{"encoder_arch": "vit", "encoder_norm_position": "pre", "encoder_activation": "gelu", "decoder_layers": 10, "decoder_head_dim": 48, "decoder_parallel_block": false, "decoder_tie_embeddings": true, "init": "torch_default", "beta1": 0.9, "decay_fraction": 0.2}
Rows from block 7 of the image encoder of a small image captioner, named by matrix and row number. Rows with one number belong to one neuron. Each number is 128 + 24 x the weight over its row's rms, rounded and kept within 0 to 255. All counts start at 0. Numbers have three digits each.
Before each neuron's rows are labels from the 100 images, of 14976, where the neuron reaches its highest value: "top examples" is what is common among them; "colour at peak" is the nearest of a few named colours to the mean colour under the peak. Only what is clearly more common there than usual is listed. The data: regions of photos with short descriptions (Visual Genome). In brackets: how many of the 100.
# fc1: MLP up (encoder.blocks.7.mlp.fc1.weight, 960x160), inputs 0-39
# fc2: MLP down (encoder.blocks.7.mlp.fc2.weight, 160x960, transposed), outputs 0-39

top examples: text has "man" (29)
colour at peak: grey (74)
fc1.611:114155143105115088152167095091093147164128159139105132139144131125101107116108140111146120119106152099108123089131134163
fc2.611:141131121147137093123104129132100083154124151172128134138112139103153160167128116106133108121093132141124133187086102133

top examples: text has "man" (25)
colour at peak: pink (37)
fc1.308:137122103133165125138113089100124154174107163148099143110114135118121106153153157096121104158123110113091139135112082149
fc2.308:134138135147119127155124183137126110136141113124110095139168139130129161118098087138150108116169136136128108119156135096

top examples: text has "yellow" (27)
colour at peak: brown (90)
fc1.440:120102137088152109161148162127145163148101115100137114139151127141140112097115083125148154106170099096117161122169140117
fc2.440:133160145153135109129115131191194127097143110146123130125141152117174119134119097109119119121167112109131128106161114109

top examples: text has "yellow" (28)
colour at peak: orange (36); yellow (27)
fc1.286:132138160095107141152133169143141152137124120101130103129141109116153104091117114141129140135136101131122123105183143087
fc2.286:108149132127140106117118145180164122097133127147154158109143112129166103129142094161087112166144158110131153138135128113

top examples: text has "white" (29)
colour at peak: grey (73)
fc1.289:097117158156090110121087153138084111100125101094148144140137145162122168107155140146126051122120152118161096100117163084
fc2.289:107151121095104144104136120121170160148157141138094147137106124123139162118133128130167153043138145122151144120141117133

top examples: text has "man" (26)
colour at peak: pink (35)
fc1.32:114153134084076071127155148107069154139109147146103124157138084102112123096103133148160145110111135045120133119130150126
fc2.32:119118102169146120114119126140098085142148136164152150103090106145160148171141136136126100153075109132125154174096128151

top examples: text has "yellow" (31)
colour at peak: brown (80)
fc1.68:124123144099134127137178149127152147090129087098132126147151122147132101106105101143148151108172135133154155125184138098
fc2.68:139150129135128095139129085165193163158110121170137088136109098104145101131110131127103144154117161132139126133127101115

top examples: text has "yellow" (26)
colour at peak: brown (81)
fc1.459:124121137081145131143162150146137144130121078098129123158135139136138094101099080112139151113181119099138137112195127107
fc2.459:130160126139142088124105119176167130127152126155134120110117146101167104138145104131099119162160154099117144118161102120