From a checkpoint of a small image captioner.
Model: encoder patch size [2, 2], encoder layers 14, decoder width 192, decoder layers 10.
Data: trained on regions of photos with short descriptions (Visual Genome), 203450 training examples.
Rows from block 6 of the text decoder of a small image captioner, named by matrix and row number. Rows with one number belong to one neuron. Each number is 128 + 24 x the weight over its row's rms, rounded and kept within 0 to 255. All counts start at 0. Numbers have three digits each.
After each neuron's rows are labels from the 100 texts, of 14976, where the neuron reaches its highest value: "fires on" is the input token at the peak. Only what is clearly more common there than usual is listed. The data: regions of photos with short descriptions (Visual Genome).
# fc1: MLP up (decoder.blocks.6.mlp.fc1.weight, 768x192), inputs 0-95
# fc2: MLP down (decoder.blocks.6.mlp.fc2.weight, 192x768, transposed), outputs 0-95

fc1.400:106099122101143113151166128136114149148150097120121082117152119103063118153134092132182168143122133093172128168135139144108148087120088118129067078120132102138089143127147135110099148193095109095147147117137111121156112161140126163154129099131097147110153105143136105180123122140123109157
fc2.400:114128137127110130114138132114113164101126106116122122110106154092106154148095168103129114156158093158109135152112121092096091169136173111071127107148147117124099159138193130137117090143116109142135134132149157157140149108101116149123125132121122169110135142108178123146144095127122103129
fires on: "left"; "right"; "man's"; "his"

fc1.588:114108122137150109111116141130143107153134105120074122092157111099100092145118138138125097100112129119131125141103102129177159115091095145154106092120133146122166159118143110160168196144187174130135122106110128126110069113156144119153175137102154113124123114147136143116126108100162122127
fc2.588:141115123072124097152107133128135134126103169086116165085116112106154120161154129145162157112130156098112151143098092101127117130109116138165131138120143139106136144143149159114146138108170146069158140137107119138116162165083125157124082110130157116136123054129106136125168096138127110167
fires on: "green"; "a"; "is"

fc1.743:112070112154102090106159134130173087120127137078079116125138072135099141168146129080136134165119140109156102109118141138160151155133099126133054121138162149158105153106117127136116168128139160159140120162140161119117066147108101118126131147107146122153115121140122131164115111106095123118
fc2.743:157103123140130110159147091128100148142127160100147136118126127103098156105183122113146134127103131142112099156107096183119127097081132129118130107167157167147116165193154118113144118153123126154131112149117181098135117104126135142142118138168123120134115107126136109124103163141110131121
fires on: "the"; "in"

fc1.662:058122103112135073115141162134162138122109146104133159130118105133144133136129098120184151104114143118170086129178122122103140128130093119131098130115157117133146090130100124115110143184102152136156168127125145118092092182137164099084119134136090136116104115085145119115155138165146120143
fc2.662:118131122139168138121126080120148112136127151152131155154128110141171102091110173101134133118126113096134145143105170098127131163139133153098131110086099147143167117117106098104131142148103121111131145120123097147091110098123114134098118108121107130134090120118166103096111147112141137124
fires on: "is"; "man"; "woman"

fc1.754:129075107091117115152096131136134091104149116132109122121141106080099090168125157109128114139169146149131122145121103162151113134075109149107116151094173159134137118147130136145131177165159104118116112113132135100125152164143134140118126095096129137110151119111106147156124128120107091082
fc2.754:125086074087146092148126112132168159126140174104138118127122124166139116098108142117143096157177133114114136129131119150111112090134149124137117145133151135161122161161114120132117172131140118110147175142117159126141153127154082098142126121143127119095127126104179129138127174103104072091
fires on: "a"; "grassy"; "grass"; "parking"

fc1.311:126096112107095114118142134160121118152086148099162146152109135117141088132125123136146138127083136114139106168188170142137165104118099133117106144139130123120096093101099137152091137167111127162138203149108123143113128143109116122154114150168075152107134143104132119153098168164117096130
fc2.311:136165145126123122060151103104116152099151121113159117094119178142152097103109172156139098166161124142114139146105089122151095140134130128154112120159104121040140131120138133113139110120162107115127173139111104165141119145145126144120118122121101158161133172131171133167109110135139068155
fires on: "the"; "clock"; "baby"; "on"

fc1.10:122107133139115123132167149114116115187110122114158169130107116112165106146122138119141121122131132132095099160128102064117142095148119083126099129132174182122147069126069125164085154127140148121144104144156142134118090114162138133086147180137118129142097129101118163101142133144083122116
fc2.10:147152107122128167075076148101095125114135119105151130151140162138117138143164160140144118119112143145139124150128106135109134117148158155109131129166073105096107136108148148122128105131120111135099135147120143107164129136126132155096109100152091093154171206127133124128155094081157085143
fires on: "is"

fc1.603:137129122139117110125137157118105102159057156093167185140096127089127101134120143157148132151109111119079106138160122058151115092150112106117101131151180118108107107131084128165113131171141156142154138104145158130119100146127121137095127151148153136130101156108124153113118162132095109126
fc2.603:154169084166145082059115113116146125097145121100125170132135174154133121133127177168137095158128132140111143169125137126150120120156126149126129149166120099030120150106128138099111104134161124158124159134090127133174139128148137136140101094122081105156135194145115156132114126122153071135
fires on: "people"; "men"

fc1.692:129157123120129130092138136110145120119137123110124113134139135122106111139129120144113099142085105128099136160131169156153132158157150126128121106165159090135104126122110091144139148156142185120173099139106135112147137157149123114155102134105134121095111123104119122113136139148152135155
fc2.692:148162154174137151122120112141164143123149154116132109135143093129122106147114118105109137124174128118136164104121109137122126143145125127143099126120144094128129089141139135091139122130133164145103123107142099147156163138095139165094117126110123141141121085147189121092110137105140189125
fires on: "blue"; "green"; "orange"; "yellow"

fc1.477:103119102080146110109080168097156100163135147144122111093121131105136140135107149138136116130085129167097116139138119152147147133135084135121094120122126148123178125154130090148139153155180135160154139123119138115104130141143154138164119138093128134100127089129155117104119105108137112115
fc2.477:119062136082124099129117145149101137133135183116080172105093098124144117118148158112155102108102122127102086147111114124125106153141123127166092161133157133099143159151144122156127113101184124143153111126105138147101128146121120161136094109130129117149103164106147144135147096107126104134
fires on: "green"; "the"; "in"

fc1.714:108116132158140139148148141163092108141139158086132142110128070133118077131123145098085119151131097140134119135175108091155105129090129116137140112128129133137077138100090121096111169110147151130136098175118126120114082096159148135117188159142129151125142119105110155135080139134155125102
fc2.714:161099098101110160110114101120121126146093152081134126099144122127141092116148149100117096149158136130131100133132131107106126127084121079131120147158108150163133145143108159148126183127083137107101150134113190121158156149117139135113127150164146108121147168142128099147110100153148141137
fires on: "black"

fc1.725:110096056133173136121147159106143130147127112072075139135115112128151132147092144195092151074124160136136121143156129093078123120112143114109084130143151135135195119071101150091113118127110155111196134109141130133091122125182130140097128135108118120133087125112099127140124160136091121134
fc2.725:137132132114133065087113155126133172105139124099122186139156173171137170137144126173122080094127130068138129142112137138140152128128153148113130128169101112096118139102114141129122064156108142164138114150139137154085144097122136119097115121113114120124186171116161127142144091100109082139
fires on: "is"; "and"; "black"

fc1.716:127089131139130113143178162144155157083123155141122151126143118102121131109096102111127129115114109134142101113138124137108090137114140110114152094142144129128115095109149162106137118103139126067161106177124122122141095112168158111110174090126122126121105143098097168165082154145128130127
fc2.716:127122118162109158151142151150126115128115157133127132109155171120108090116126078096159111145157115143134135101106117100131095116153079114149133111172143168096140120115124109130100127112151107091117110109112094139132139102149120115126134157134148138192131220158112139150112160105105098148
fires on: "two"; "screen"

fc1.437:136108121146161110176141134113110132124129101087115099145133075138100094197099080113098128114154141119128149155096124142111137137132071131153089118149115114147109144090128137095135147100138125142199110134184118105128122121147130171136128135077167118117133107165113082101124114155105071132
fc2.437:106086128163097071122125107110107161142122164138121108109139177155119155104110115122054105104137120128113143116138114148032131118137131108150141110120095110115125142148126145116115124103141116119168120104113122146136170119123112142130110144133108143140143156158174158108141131151125133178
fires on: "a"; "the"

fc1.140:119115123120146135162104127087113084119143125124118157161105100096125092138125142153136109156142131103104105133132155118144110114145128149155110102095118137130152142116110104189142148155148113132147103066168137134150123108143102132137165118118151160069149104143092128131092144135097117103
fc2.140:145078103114138215119084101139134111163147117150147092135114130137129147130134152100100127131165107113118152083096098108126141128119148148155133153120046156169147135118117119138091099133140085124161120103138126126135145096120167131124134097136143131098156089128158130134141098142148141127
fires on: "the"; "a"; "by"; "behind"

fc1.762:105114109171158124151119172099138146103139068106117114095099091111108076141148097127143154124169122134140111149130103080124104148092131138141128153089152141152139087100114158129096151148134147097140134168178134100145138130134162193078148157111116114118145085129106138176146121120144136107
fc2.762:121155141149111075083098189133150157084104149116109118102122162134104105141139116133128172143124134131097142134172081105114130131110138097133110128112158094131125145128152132120093134110132164127162148123169120146142122146102165140088152137107153147096111053111148100107139144104147148189
fires on: "teddy"; "roman"

fc1.712:126113121101143100153116139119117092157132100067126130115157071154103122200140112136108138102152128107112126129131135131082126156158066147129125143160151135133120120103104069099135166133105169196161156150149135099118131139122109144120101125122091148108128097124110093123127146147131091143
fc2.712:120100151105168045129116149115157143078113115134131130143145138146118129121114131102141131112135096127124161094135093129068127144154096147148112108108140126125122112147146097053120165110126171152137138087130136100175135145103136139163154117117103159132136123119124156108149124150114123154
fires on: "long"; "short"; "black"; "wet"

fc1.759:121054085155130130148144153145106098134170098078146133128124119081109091163081067132128132120132123116179117132108126104112128099113102139123090133137127129127127118083075166134103123157132105134150114098164132112130145164131104151129153133122129172104152120125131114178142133128104133156
fc2.759:135102096136122168119107156137134117139133089099104126148119130105149124129138144116131102102146169131113123120141115110124131100138123105095105139143081086134128159123116101151097068125126101125114190112124155157127126129099108109119141125150153152088158131134189123137150099111101124147
fires on: "left"; "right"; "one"; "on"

fc1.618:111121117115154122144141115155096140157101153101102145136146086140135066135127129092093116146138091108127145157127157113126139139136139131170100134140123117146085154086118097120116155108178123148192123168162122130114120093137131123144182167124158136134146116102101106170111122144147094115
fc2.618:101152115117117104134112115129125125163089138148116146092145121171111142137147118108136113129159141118181087118167114114093129164094118115177153143171154158154146136119117103128108178100113125141126143131149139138074142118098120130128101175158108123180152157073137140145135147146114121119
fires on: "person"; "a"; "man"

fc1.414:123104141131116143116161139120117096115083155149177111130129126127121122111118090149149141144121100160120123122174127104133129158138154116105143131113133114130087098111130123132064116114138142135167143128156135105151106128139164130109106085181113126113126132108077171159099176156114136119
fc2.414:115117093092084139153137111132108119136131182107124121138112128133178133152147160091159150141118162160131129096126141139091118124142076116117125126125142147103111139140151128118164113125160109059124119177113152103093122136154126091144094135184102118112082124138133096155137099127104082141
fires on: "two"; "of"; "three"

fc1.577:118105067164128130149172132128095100149119145117136136116137118125081132167106028140126168103151163174210130169120143129091131133109087131112101145164154116111130097132142154122113109149105097166120122147127139128128127130151141113101100117117107151147095119138092147134162145143104119158
fc2.577:181107089074103105141142083120100146143148123158125093112142133121153147144130127120096149162151154156139124135123116154106097140112142112127110149124150112097099089127129115087091125114110107132115134148103169133096133129116113157096109161126123125113154105150172103136119107138106124129
fires on: "left"; "man's"

fc1.88:110089128099141074115131147108099083137145098070122149126150066156110124185159104144129142116135123124124098134128099118101125139141083138097098146151161129128131126112124097116123187155097145164168144153132137096085110156082094159109090119158103146116127107109114102129120168137096072149
fc2.88:123066163104175107131124124109132143111108134163143108168167155130109102108128117112117144109143085124116138129129099156083111139103106126082140100108130183132090136137147104076134159139098151174148134094106124086155116128106122140155126150136111143131146127125149133138149134143123135140
fires on: "long"; "short"; "blonde"

fc1.304:111123077146141111115117146174176118137102137144160114137131116134125105122150136133112145122109179101164124168147114129133151102151091161097112141129162122117120103093115147104134115109154161136121178127098132155086147133103112100120125094124108110111129128097128138128148189141121130131
fc2.304:141219131142130142089129105095122161107141110133129161110092207137119118126126136151110107124156092119091140196082135097138090131135119150107156151165147104058111122125133128104148123129129137141116139111094103140172119128168132134147134120093098148173127162162124140121103156135139115112
fires on: "shirt"; "."; "hat"

fc1.529:115111125125120123126183133115059137126088132093156134168121121108156105127094105112119144163128106188121129132128100092157113108118112100095112119116158151126110127133113123132076124136106106164145127138148127147137121160119125184086168172117117097152119117151101154105172147162073109115
fc2.529:161145072100141156147099113113115107095156151164165112133170169145129143120175132102116116130148165146178131137119088147114105117124149119126120140166107104094111136113126153127086097107130148081133138169123129122135108133104146159156103103138098118136182205084117129119152102115139029155
fires on: "left"; "right"

fc1.191:106118096128126122106115109096112131130128137088139149113093109139135094132131126127106122111067110128092096155134121110118094097126103138115110148141148123121112128152124152154114113170175153162169163167123150143125118161129120143128118155110113097125105116115172104091140151140138100129
fc2.191:172186136157138130079121155133168144121164115119154169102141115136158107134118171152132111160117107138117139175090095128125114125158125153125109159164129073044120126136159131116157089163147150111143109127081139131132131108133125125091107149116098114160113155114153166127111134081164075128
fires on: "shirt"; "jacket"; "uniform"

fc1.59:130106130091135134095154148086142101117142125115178107102110145104125084136114121175144133121127140126124092151121152109103095097131136139111117140138117177119130105073106153145112131163101117130136132140140133094152109200133104172108121117133136145110149113143116117195095142126124149136
fc2.59:119110123126113195106100129135117126142145111129115098149135140118133136128157173113150103095126133107126123138069101140120143138116133119107102125127082115121147119145105099136085077133132119139109115148142136140161129094114095142108159116145149117101156144115150126142137131090108128138
fires on: "the"; "a"

fc1.145:127106108133112124128136121128132081125080069139147127131137116108134088154094125098155130144170136145127069127146121071148121149134094161097109161097180141137112072096108121147081127185103143125138133120133122125146132119090140090131170146138114124114154127133107140133123139114125105113
fc2.145:125151131113104173127107092101156130152146145185112164121164119147152141093076125100113106119113144121114122103098129140128129157101096138097122170146113166098140115131125131132162136141132130113122121099099146113108096084151133142143164116158119142101132150120136158138155120137134114101
fires on: "brick"; "stone"; "tall"

fc1.19:128093135134161120159144110122104119147140128084114134131166076143092085186121101127094125127150099136098128119141129119105111133143095108142117121139149142155090115099134103124124145115112164146199118158182145106154120126144126136111127116127140129124136115124046089127097147161127095132
fc2.19:126126133121130041126080111118139135126101145120099136092101159133140153116109096088104103145109108149149133131160136131065126146121115126144104122112155121125139100151119113086141155137155144113155084090116137150130141117118138151153144131115098145126126124138131142103133135123105148137
fires on: "black"; "blue"; "wet"

fc1.251:074172142123121120127125138082104110149075131148133114156092106151108152142162066141145171121108103135156145141123145124102120159130151118114116128118143124139119112129079151106121148151133152163157126144144120111097114142108111140111101140116084121110100102112144124146167193100109146131
fc2.251:115163156105151094134161102127130120114176156198093094174140088126113164154092135171130169120142127138113147120100136147126131118100090115137097150114110158117134136121131128091158186109136124116129094140119089106133107119161066122095108148150150155111108101187138101124122172101108155141
fires on: "a"; "red"; "black"

fc1.439:123129099125162131124120133163092119161093178150130119137150098130104141187129130122089151124163106108146138091115106114152139109167053122173128125116128138164105147119113122126105155153146184139127150098134122089107120140121123128163139135108133092071132112099113175135095110117125135105
fc2.439:122191133154100157141156160126151123135139109116131104104150124143155152147130118109140152118145132176077133094132101130123155128106135113167161138087111116158109147143105123128175080156093135153118155120119160119112149132164154149135130144152134169132147043111098131107156109109118210123
fires on: "large"; "of"; "tall"; "grey"

fc1.371:116107134138117104123149163152162134100123148103126203083126141083126134106148133104116135153082132133144110103155095134155168101111108104156094118156122110122155132152106107116084151159143124131151133140163161108132133142127175122164157152124162125131124139057112155122160138158130109103
fc2.371:124186108104126123131140095085087143167119108177128063132110083156168116140154140141109125121166090147141101128104145133131107168121113171132094129092108148141109109153109115100122103120136174133127084124138108127127116095134117133128110149113110173121141118151171134104095154104096108097
fires on: "is"; "of"

fc1.265:109077127175118122155131144104096124073101104098139151119085084131137094160158119121148149103117119143119100141146118096096122141121130142121140166094139140165135103121107131132093138141118125094146149167167151108117140106123155177078130115113092129095149109127073136183115146128116105115
fc2.265:091129136127126140073080095131090141131132110136125170108124151107109148143151160119151113173116134122108114109141153169086150073115161157136112116106135120097165095114116106173141149137134118146142144162130168131097119160107095089112130080163125125087132102141133110097133161130150150177
fires on: "stuffed"; "teddy"; "two"

fc1.757:127088104146121133111160136084153083139112125071144127123117081111137104152124120121129132136080098152131068114137116116105121131120099162120114109131137122152123127087086126144071133155128152124207117114142163126120108176127124133148129118141119149120142121132100124152146138134091120140
fc2.757:139099113119101192099123131118143131116127139130087131129112109156155175141130135118148096156120114091092150119107107136131170119084118109086119099132123119088158105134116087113096131111134139136131184131090138118091121129111116115126099114167110132136147150113122151095082117118143090164
fires on: "two"; "of"; "young"

fc1.472:068115135154146140155148110123129099102070134126127153128101112130138123099169087133130160128093103129130093116130108112114153123127156140108132109139136098130122103135078103106106155111142158126190105137150152117123104093107145149103146120146103130108142156097129172172145149119121112152
fc2.472:140086128111073114140130139143114086138134147112108150125135101159171119117131146122121134127130102154106169078104170127074133146132139159151100113125136135101130132133103131128155125133145106077142103146128146093110127104146105110120093148134141165091098113147131109129106158113148115099
fires on: "two"; "three"; "of"; "four"

fc1.280:136137146128135112148130136154109096112132097148123125135163131091109101144135137133093124103178123129136142151133155158138101117091083135130118132113157166130117097156134127148133177145128114140097115121137106089113133115154165125137143109093100109104178132120091154153109133154110110107
fc2.280:134125118117137079108145088149121143131156123150113160151135124118133148125118144099138075163140114141116131155124092168123116118123134123125139107137143165083139133117107116150167159162094103127134147124106154118088103111143121098130139108100093150100141166153170105158086159110142095110
fires on: "brick"; "concrete"; "cement"; "stone"

fc1.554:120083091176156125152080169152145078124073126135091139114125130122105101159116101147124140128097138135136129125143142057177172146107132126154128166089132140153140120093115082152094133122114139109181148113174117145103142112148166135118146101150142143100141136134089120156092131107145141086
fc2.554:140110124146112133130118129093123156142128123136139133107121138129138111152112147115150087094171149119077111094139126112140155113087119139145136152093088134119142139113109118156161054130088149127126128121162130139141145146109137124121121111173113120102101127130143114160138103082104163140
fires on: "large"; "tall"

fc1.367:138128134140069123117168130096141092131133107088137120103090094134138111177115121107148137131075128137107095126148101131135140127142108164120116115119121119177144124120089139109092139141105129110144117160140121085139108159102120137134106131107109133085159062116131131161129130128100141129
fc2.367:171114122132129164072120117121078101107125088089098119144122109146100140155126127123144131128126124102127128129124109157138155153146134093119145124124106088107164147122103090139142145114146130135116136141105165122126136141079110136099104157167123135126153116157149130138138119105141136168
fires on: "the"

fc1.92:091112131112167085116119186134153146124157134104151178106118110123138089138108118135118104119140119126135086112158136117132126112146126108126109133129161138115099093112109101140124145130135128136182149147170127109106111137150154105123135156114141140136104111094108115153107141141124100133
fc2.92:147115100128173193121101135128124149130136081147083127118138080121129139108123129131117121084139130100149147150071142118157156147079131131136098129110073181135123162086140155132145140116142142125115129117155128105109128124122131124140157175132150103144148107134110122112152109059091085101
fires on: "shirt"; "jacket"; "hat"

fc1.72:099141081143109102115096150086092106151130099119148116099101109136095126131118109167133167149106118143120118161133147068152120177166151175076107162106159123146147122151094080143107163173143142096123128100096140146137140146112131159124100127111136141115122079100158124115168132118115122123
fc2.72:133174127096192135106141145112128109123134109139101111128113155113106101108130105102161142136069112141143083103093112121146143141103107112127101094134107128133177163168157103137164136119178088092126122117151132116138113147131142158119089163138141150142128134142149142161111121099125128141
fires on: "green"; "the"; "orange"; "red"

fc1.581:105171117113152111120154145138114114115093177164151120114147111129108137182116138132126162135105099105139131114132104133110106101129081109157112123120128178137094113156122123091095162152127149123139133124167105105125109128078158093133120093137090110092135102131076164108081158138116110097
fc2.581:128170141156106146140158180109124151110148156102140098125138116142123194159129111116140136120136142162105121147169106145117135114123134101160155129073110139176136128144140121106126115099108122148123119148120138116126151120118137138153172129115127119129140046139093149102162076121115160105
fires on: "large"; "small"; "round"; "long"

fc1.309:037089121125142096134102196099137135117108146105092177130077126132144146125158112115153150108122121097171087141163102105106139135129144124110114154136122122129164119148091141114077118127139131109146160154115119130107117172134174132080135156105076157121120123091154118137160151151130116122
fc2.309:129128110123156087109101131155146144109182168116132157115167099122167121111074153126142141154109141095105147144114131115125111154144152126122105127076120142112126126143148095119123156153112119107138123115098089124098095123129153120093106111102124120170153135104185111100109098165149111093
fires on: "is"; "man"; "woman"

fc1.36:134123123116143136179162098142123142107130136070111130081117082116113087140116127112115133120139126145131127155142099130153086141099136118107149154110128138146122129122102163111116134127184152134132125171161131104145103136168136139128134158090145105125125089126065125101141107172132129140
fc2.36:136119122110123166093100131106069154110123134102101083132117113155138104128118137104138138120147082175122107150101113071107116144146140116104119121150130086155130114100144157138134116127132151112126111157125159158169190108115102161104142166131135101129157129141101114138143125113177158132
fires on: "black"; "a"

fc1.111:106152120111145104143157122087148115112075132105126142144083088134139104145157114091154133143106104138113122133116119145137169164184082125156108161141118148127121127122080084122101126113142123163190153144148130131090118140108122101151156137077108096122134105106129116137143136138121119108
fc2.111:111174151104127097117158093093129123116111153118132152132125122158188082143136164096130112134134144121151121152116081124132116146162109128129147127173141171082132091137119096134113111139108149150146164127116105142072116091123101142122088154130092139191125165089139138130136129108134078114
fires on: "person"; "man"; "woman"

fc1.284:110116105150090149181156121115136101146122098105131092144091087110102100175177103115170165178135109112116127145121130113122161107153098136149102102094136157157126135102097124149074135156139173078110133106158127095153138144149100126134162126111127166090137104126114136114089112149139175110
fc2.284:102123122139146191127094119144137147140134116139108121111138147150146157116105149093132148130170124163158127063096107135136155133131116129114157153125064115148122144135121111150145096123109077126145147094124161137143138109092137140152109145148141112096148077124157130109150119117129137102
fires on: "a"; "of"

fc1.457:120122126129118138161165109130113131129149119119152134128116124110124108149090145124112164104191137172128121145129112111106089135105135103099124154130145150132104105071102152115095124122121104122101083131140130113161130149173148154102107165134162177129086110157108134131159126155074141110
fc2.457:140162090093126238119101109120105140129163126151095084133097117124137121121178139101126088120093111144180181123114151127096113077133139131101161132145102105106101121131116130090133082138168128127132162143108132176137180130151125126116136130146111131155149142127119116115107141151114125115
fires on: "black"; "these"; "they"; "two"

fc1.306:083064096124172135105171126112141119120120144121161137105113131116153122116091098171087135076099145122168086143153129121117134135168110132097116123162128118120151123110159123115134124120149127122159163116109160143116079151138123101150148121145100154108128122112089129150105121173129099150
fc2.306:129129146162135148072136119134100125121141123078137168146155173142117127115081115161127068106139122088123123178128109111119158096133127109127110139183137107089125126124113118152109141147149095121139136150105135173148145101140135111139109128133083129137117231143133135163110102138139080142
fires on: "person"; "woman"; "baby"

fc1.152:070138081123118086140115137130107123142081120116129156119087123146114158128116093141145135103116113124147152144137179116119121112129168126100111142126148091146152132143122141060117125152100126122131137150131130141111182192120132145095109153105119135102081114113163093147169190114114129160
fc2.152:138104146084130094137137124134154122101146092139130144146141103106113112117103134144140134155148120131081093157092124173196153122129115138146096107121107127097144128116144170139161153128122116105105131119138155105162150161166138131115146104135158121092170130152148122154139120098138129129
fires on: "black"; "white"; "red"; "yellow"

fc1.248:129102107137102138126172157115123090131080148106109110129081100121110151132175122136098138133107092083133123138141105073156114117149152121125130095105127116163153125124093153129071125158179164122164121105170123128162128185116100159133112120133107156063126104098108133183103131129110170145
fc2.248:104076127164120201104151144126049114134135116082106125129107082150154129122117108091151149115141096145105112129131134139122163155144144098099119109114082093149174140108116125179108112128125099128127133158150150119119100116086106120146136160165105140060145082146127129135135113127128126152
fires on: "a"

fc1.525:108143125130136100129121188130096096155134107123119103125153131114099143157089129121134148097092120169128105142115089087150136120098151092129146136114125120166160126160103107083101136168151111122145091136120141128089145149146179151130152141101147148110090094130144128108163129114148119105
fc2.525:108144124112136066112165125133116136118112134122128123103111139139113119121155109111139116098097122169163138127107133104130095137138155161127104138116145149118126142105109123177148144087123097119137084132155127183124096134180128144073098152094116132129122137133129112124120068111128117133
fires on: "green"

fc1.585:141135059158181115117164134127126117156131130147129124101126141102079121156076094144070124112143164137161118123116145117098139118127137126100107117139166120100124109118100163087121110135096140119134108120123118129118145158111126114110094086112111089131101129144102158123120152170113110135
fc2.585:151181114154086107169157116126110198134154097196137134114151138146129162153110146066115132132127118114144110162100116174105102140094110123144181117101155141090088097077126133112130065131109142095077132132099119113135098115106141137103127127134118144121165145146140144120139146093120124131
fires on: "left"; "right"; "back"

fc1.179:116151099126144128152165120139116165122162122094149124089142100130166101158096086109142117128112145149127113133146126154096101131149125128132101094119108146134110137139099142099147128151126117120170119110168128076121122182142132101171152161112114165095114054152112109113176116144132123139
fc2.179:161148108135098115099116130147135180131167114134090094146137133169136188161088135100094115107135118116120170135162153131117145141113098170163165128127082089131100134136144130106154066120130119156130168122121126126153158116126127122109123146112159130130155088157177125118162102140107178115
fires on: "blue"; "brown"

fc1.559:096151116113139133166093120104089096138112112146132107071107134123112088117111161174137112099101112137126100147129109106147130118098149160100132152107131141145169108141099107086122127187177123124152139118130132130144110084165159149147136144078123142094116120127148147161089116111143134086
fc2.559:089103130101162111133079114146123127142110110154109124126142125105123140073111176105145133134093126138110132100089121111141130162127164144116129125143136152144143107147142143159142157133143119152141126097105138131091153099120134146154105110108149130088142134102132157143105134142135119128
fires on: "green"; "of"; "the"

fc1.542:130158112149099132154163107152136132125144139085117133143092122151160107104099100091141134118145153172137121165150135126119072122133138126116149150130142136136152099116127168112150116125120098164134118192129131100148082122149137117133177151094093131133083110139092145154141160134133140121
fc2.542:148134150083143079083096148146122176115154159123169139150130109140161100140154130131096095106134111137132189137118126103116122119141162140137123134131156100093100128128132122077112087123149135108147101159110116161131172125145117107067113145116128135161101141104153108140121122121095116115
fires on: "black"; "blue"; "white"; "leather"

fc1.2:160134129127165119153144130128171130139159122133149093144146115096099066129105087129099139121109172148122121148137154147142146111114130127131078097121130137133118128114152140155118126121114136160154127122149130109169096136198140111167157116123149096125132122128120095086114123143156074106
fc2.2:155146102137137158097116113108109123140113161120148126150152157136112105147153153141106130145139145099129132108110125149154137106151168132163073075140150096086082127144156115130136165117124107163107119118147141116123119139118154077075089110160147107142139172127160091129150133097152123134
fires on: "the"; "passenger"; "white"; "of"

fc1.693:122122155130113119155126163100171122114126142146162123132102127078128129112082100132145113149137138178153104151150141186093147132088096139106147113133121152128159082139134160168107124110130095136119124134117128115134114150128147128135112110117127109123109121138130147120148140130093148089
fc2.693:146130125126103072171101084107152174102107141164122162089126149123120169111101132140120128164149124102114146108114121130084083132136136117163164182142129151124149141178171139108099145114102155118115132130133129116122165122083107117104142102170140127166109106150112146120139181157135106139
fires on: "two"

fc1.160:121106142109152114169130134131137134129138063148138129130134092081128083174078087085121133181111139107164143110131148130186129146105136152162124090107105142147100131116161087129142164147115112103154112102180090101155125133139128129144139136110166161097155081116130101142107123147141115086
fc2.160:169129113110160127142105158116140148130165100118113122124175121119118092147164122119115146130145120086134156109117145143134114176133137160207100140151036128104102114128174113136119143157158090128161112125124103103145113146110102107092102142116158141142193071126111111126157080102160151125
fires on: "a"; "the"

fc1.93:087091113146154117142186125128133102155118086161109086135142110145059092181093071111153143105151111091157137138113160112159182133139079158113100125120176141142105113117140103135107145148112164104156133122152087148118096139128142133151119091118109144117133119135098138136138152134109110114
fc2.93:124151129156133151112096115113121143148142100168103097145096108122141172133063154150127127115103123111111115151121139136108134157134133125088148124078122144126107154132148139129100119070106149118098135101128136131087131090105111183147072158125130154129123082138181121148113093088084126132
fires on: "a"; "tall"; "large"; "small"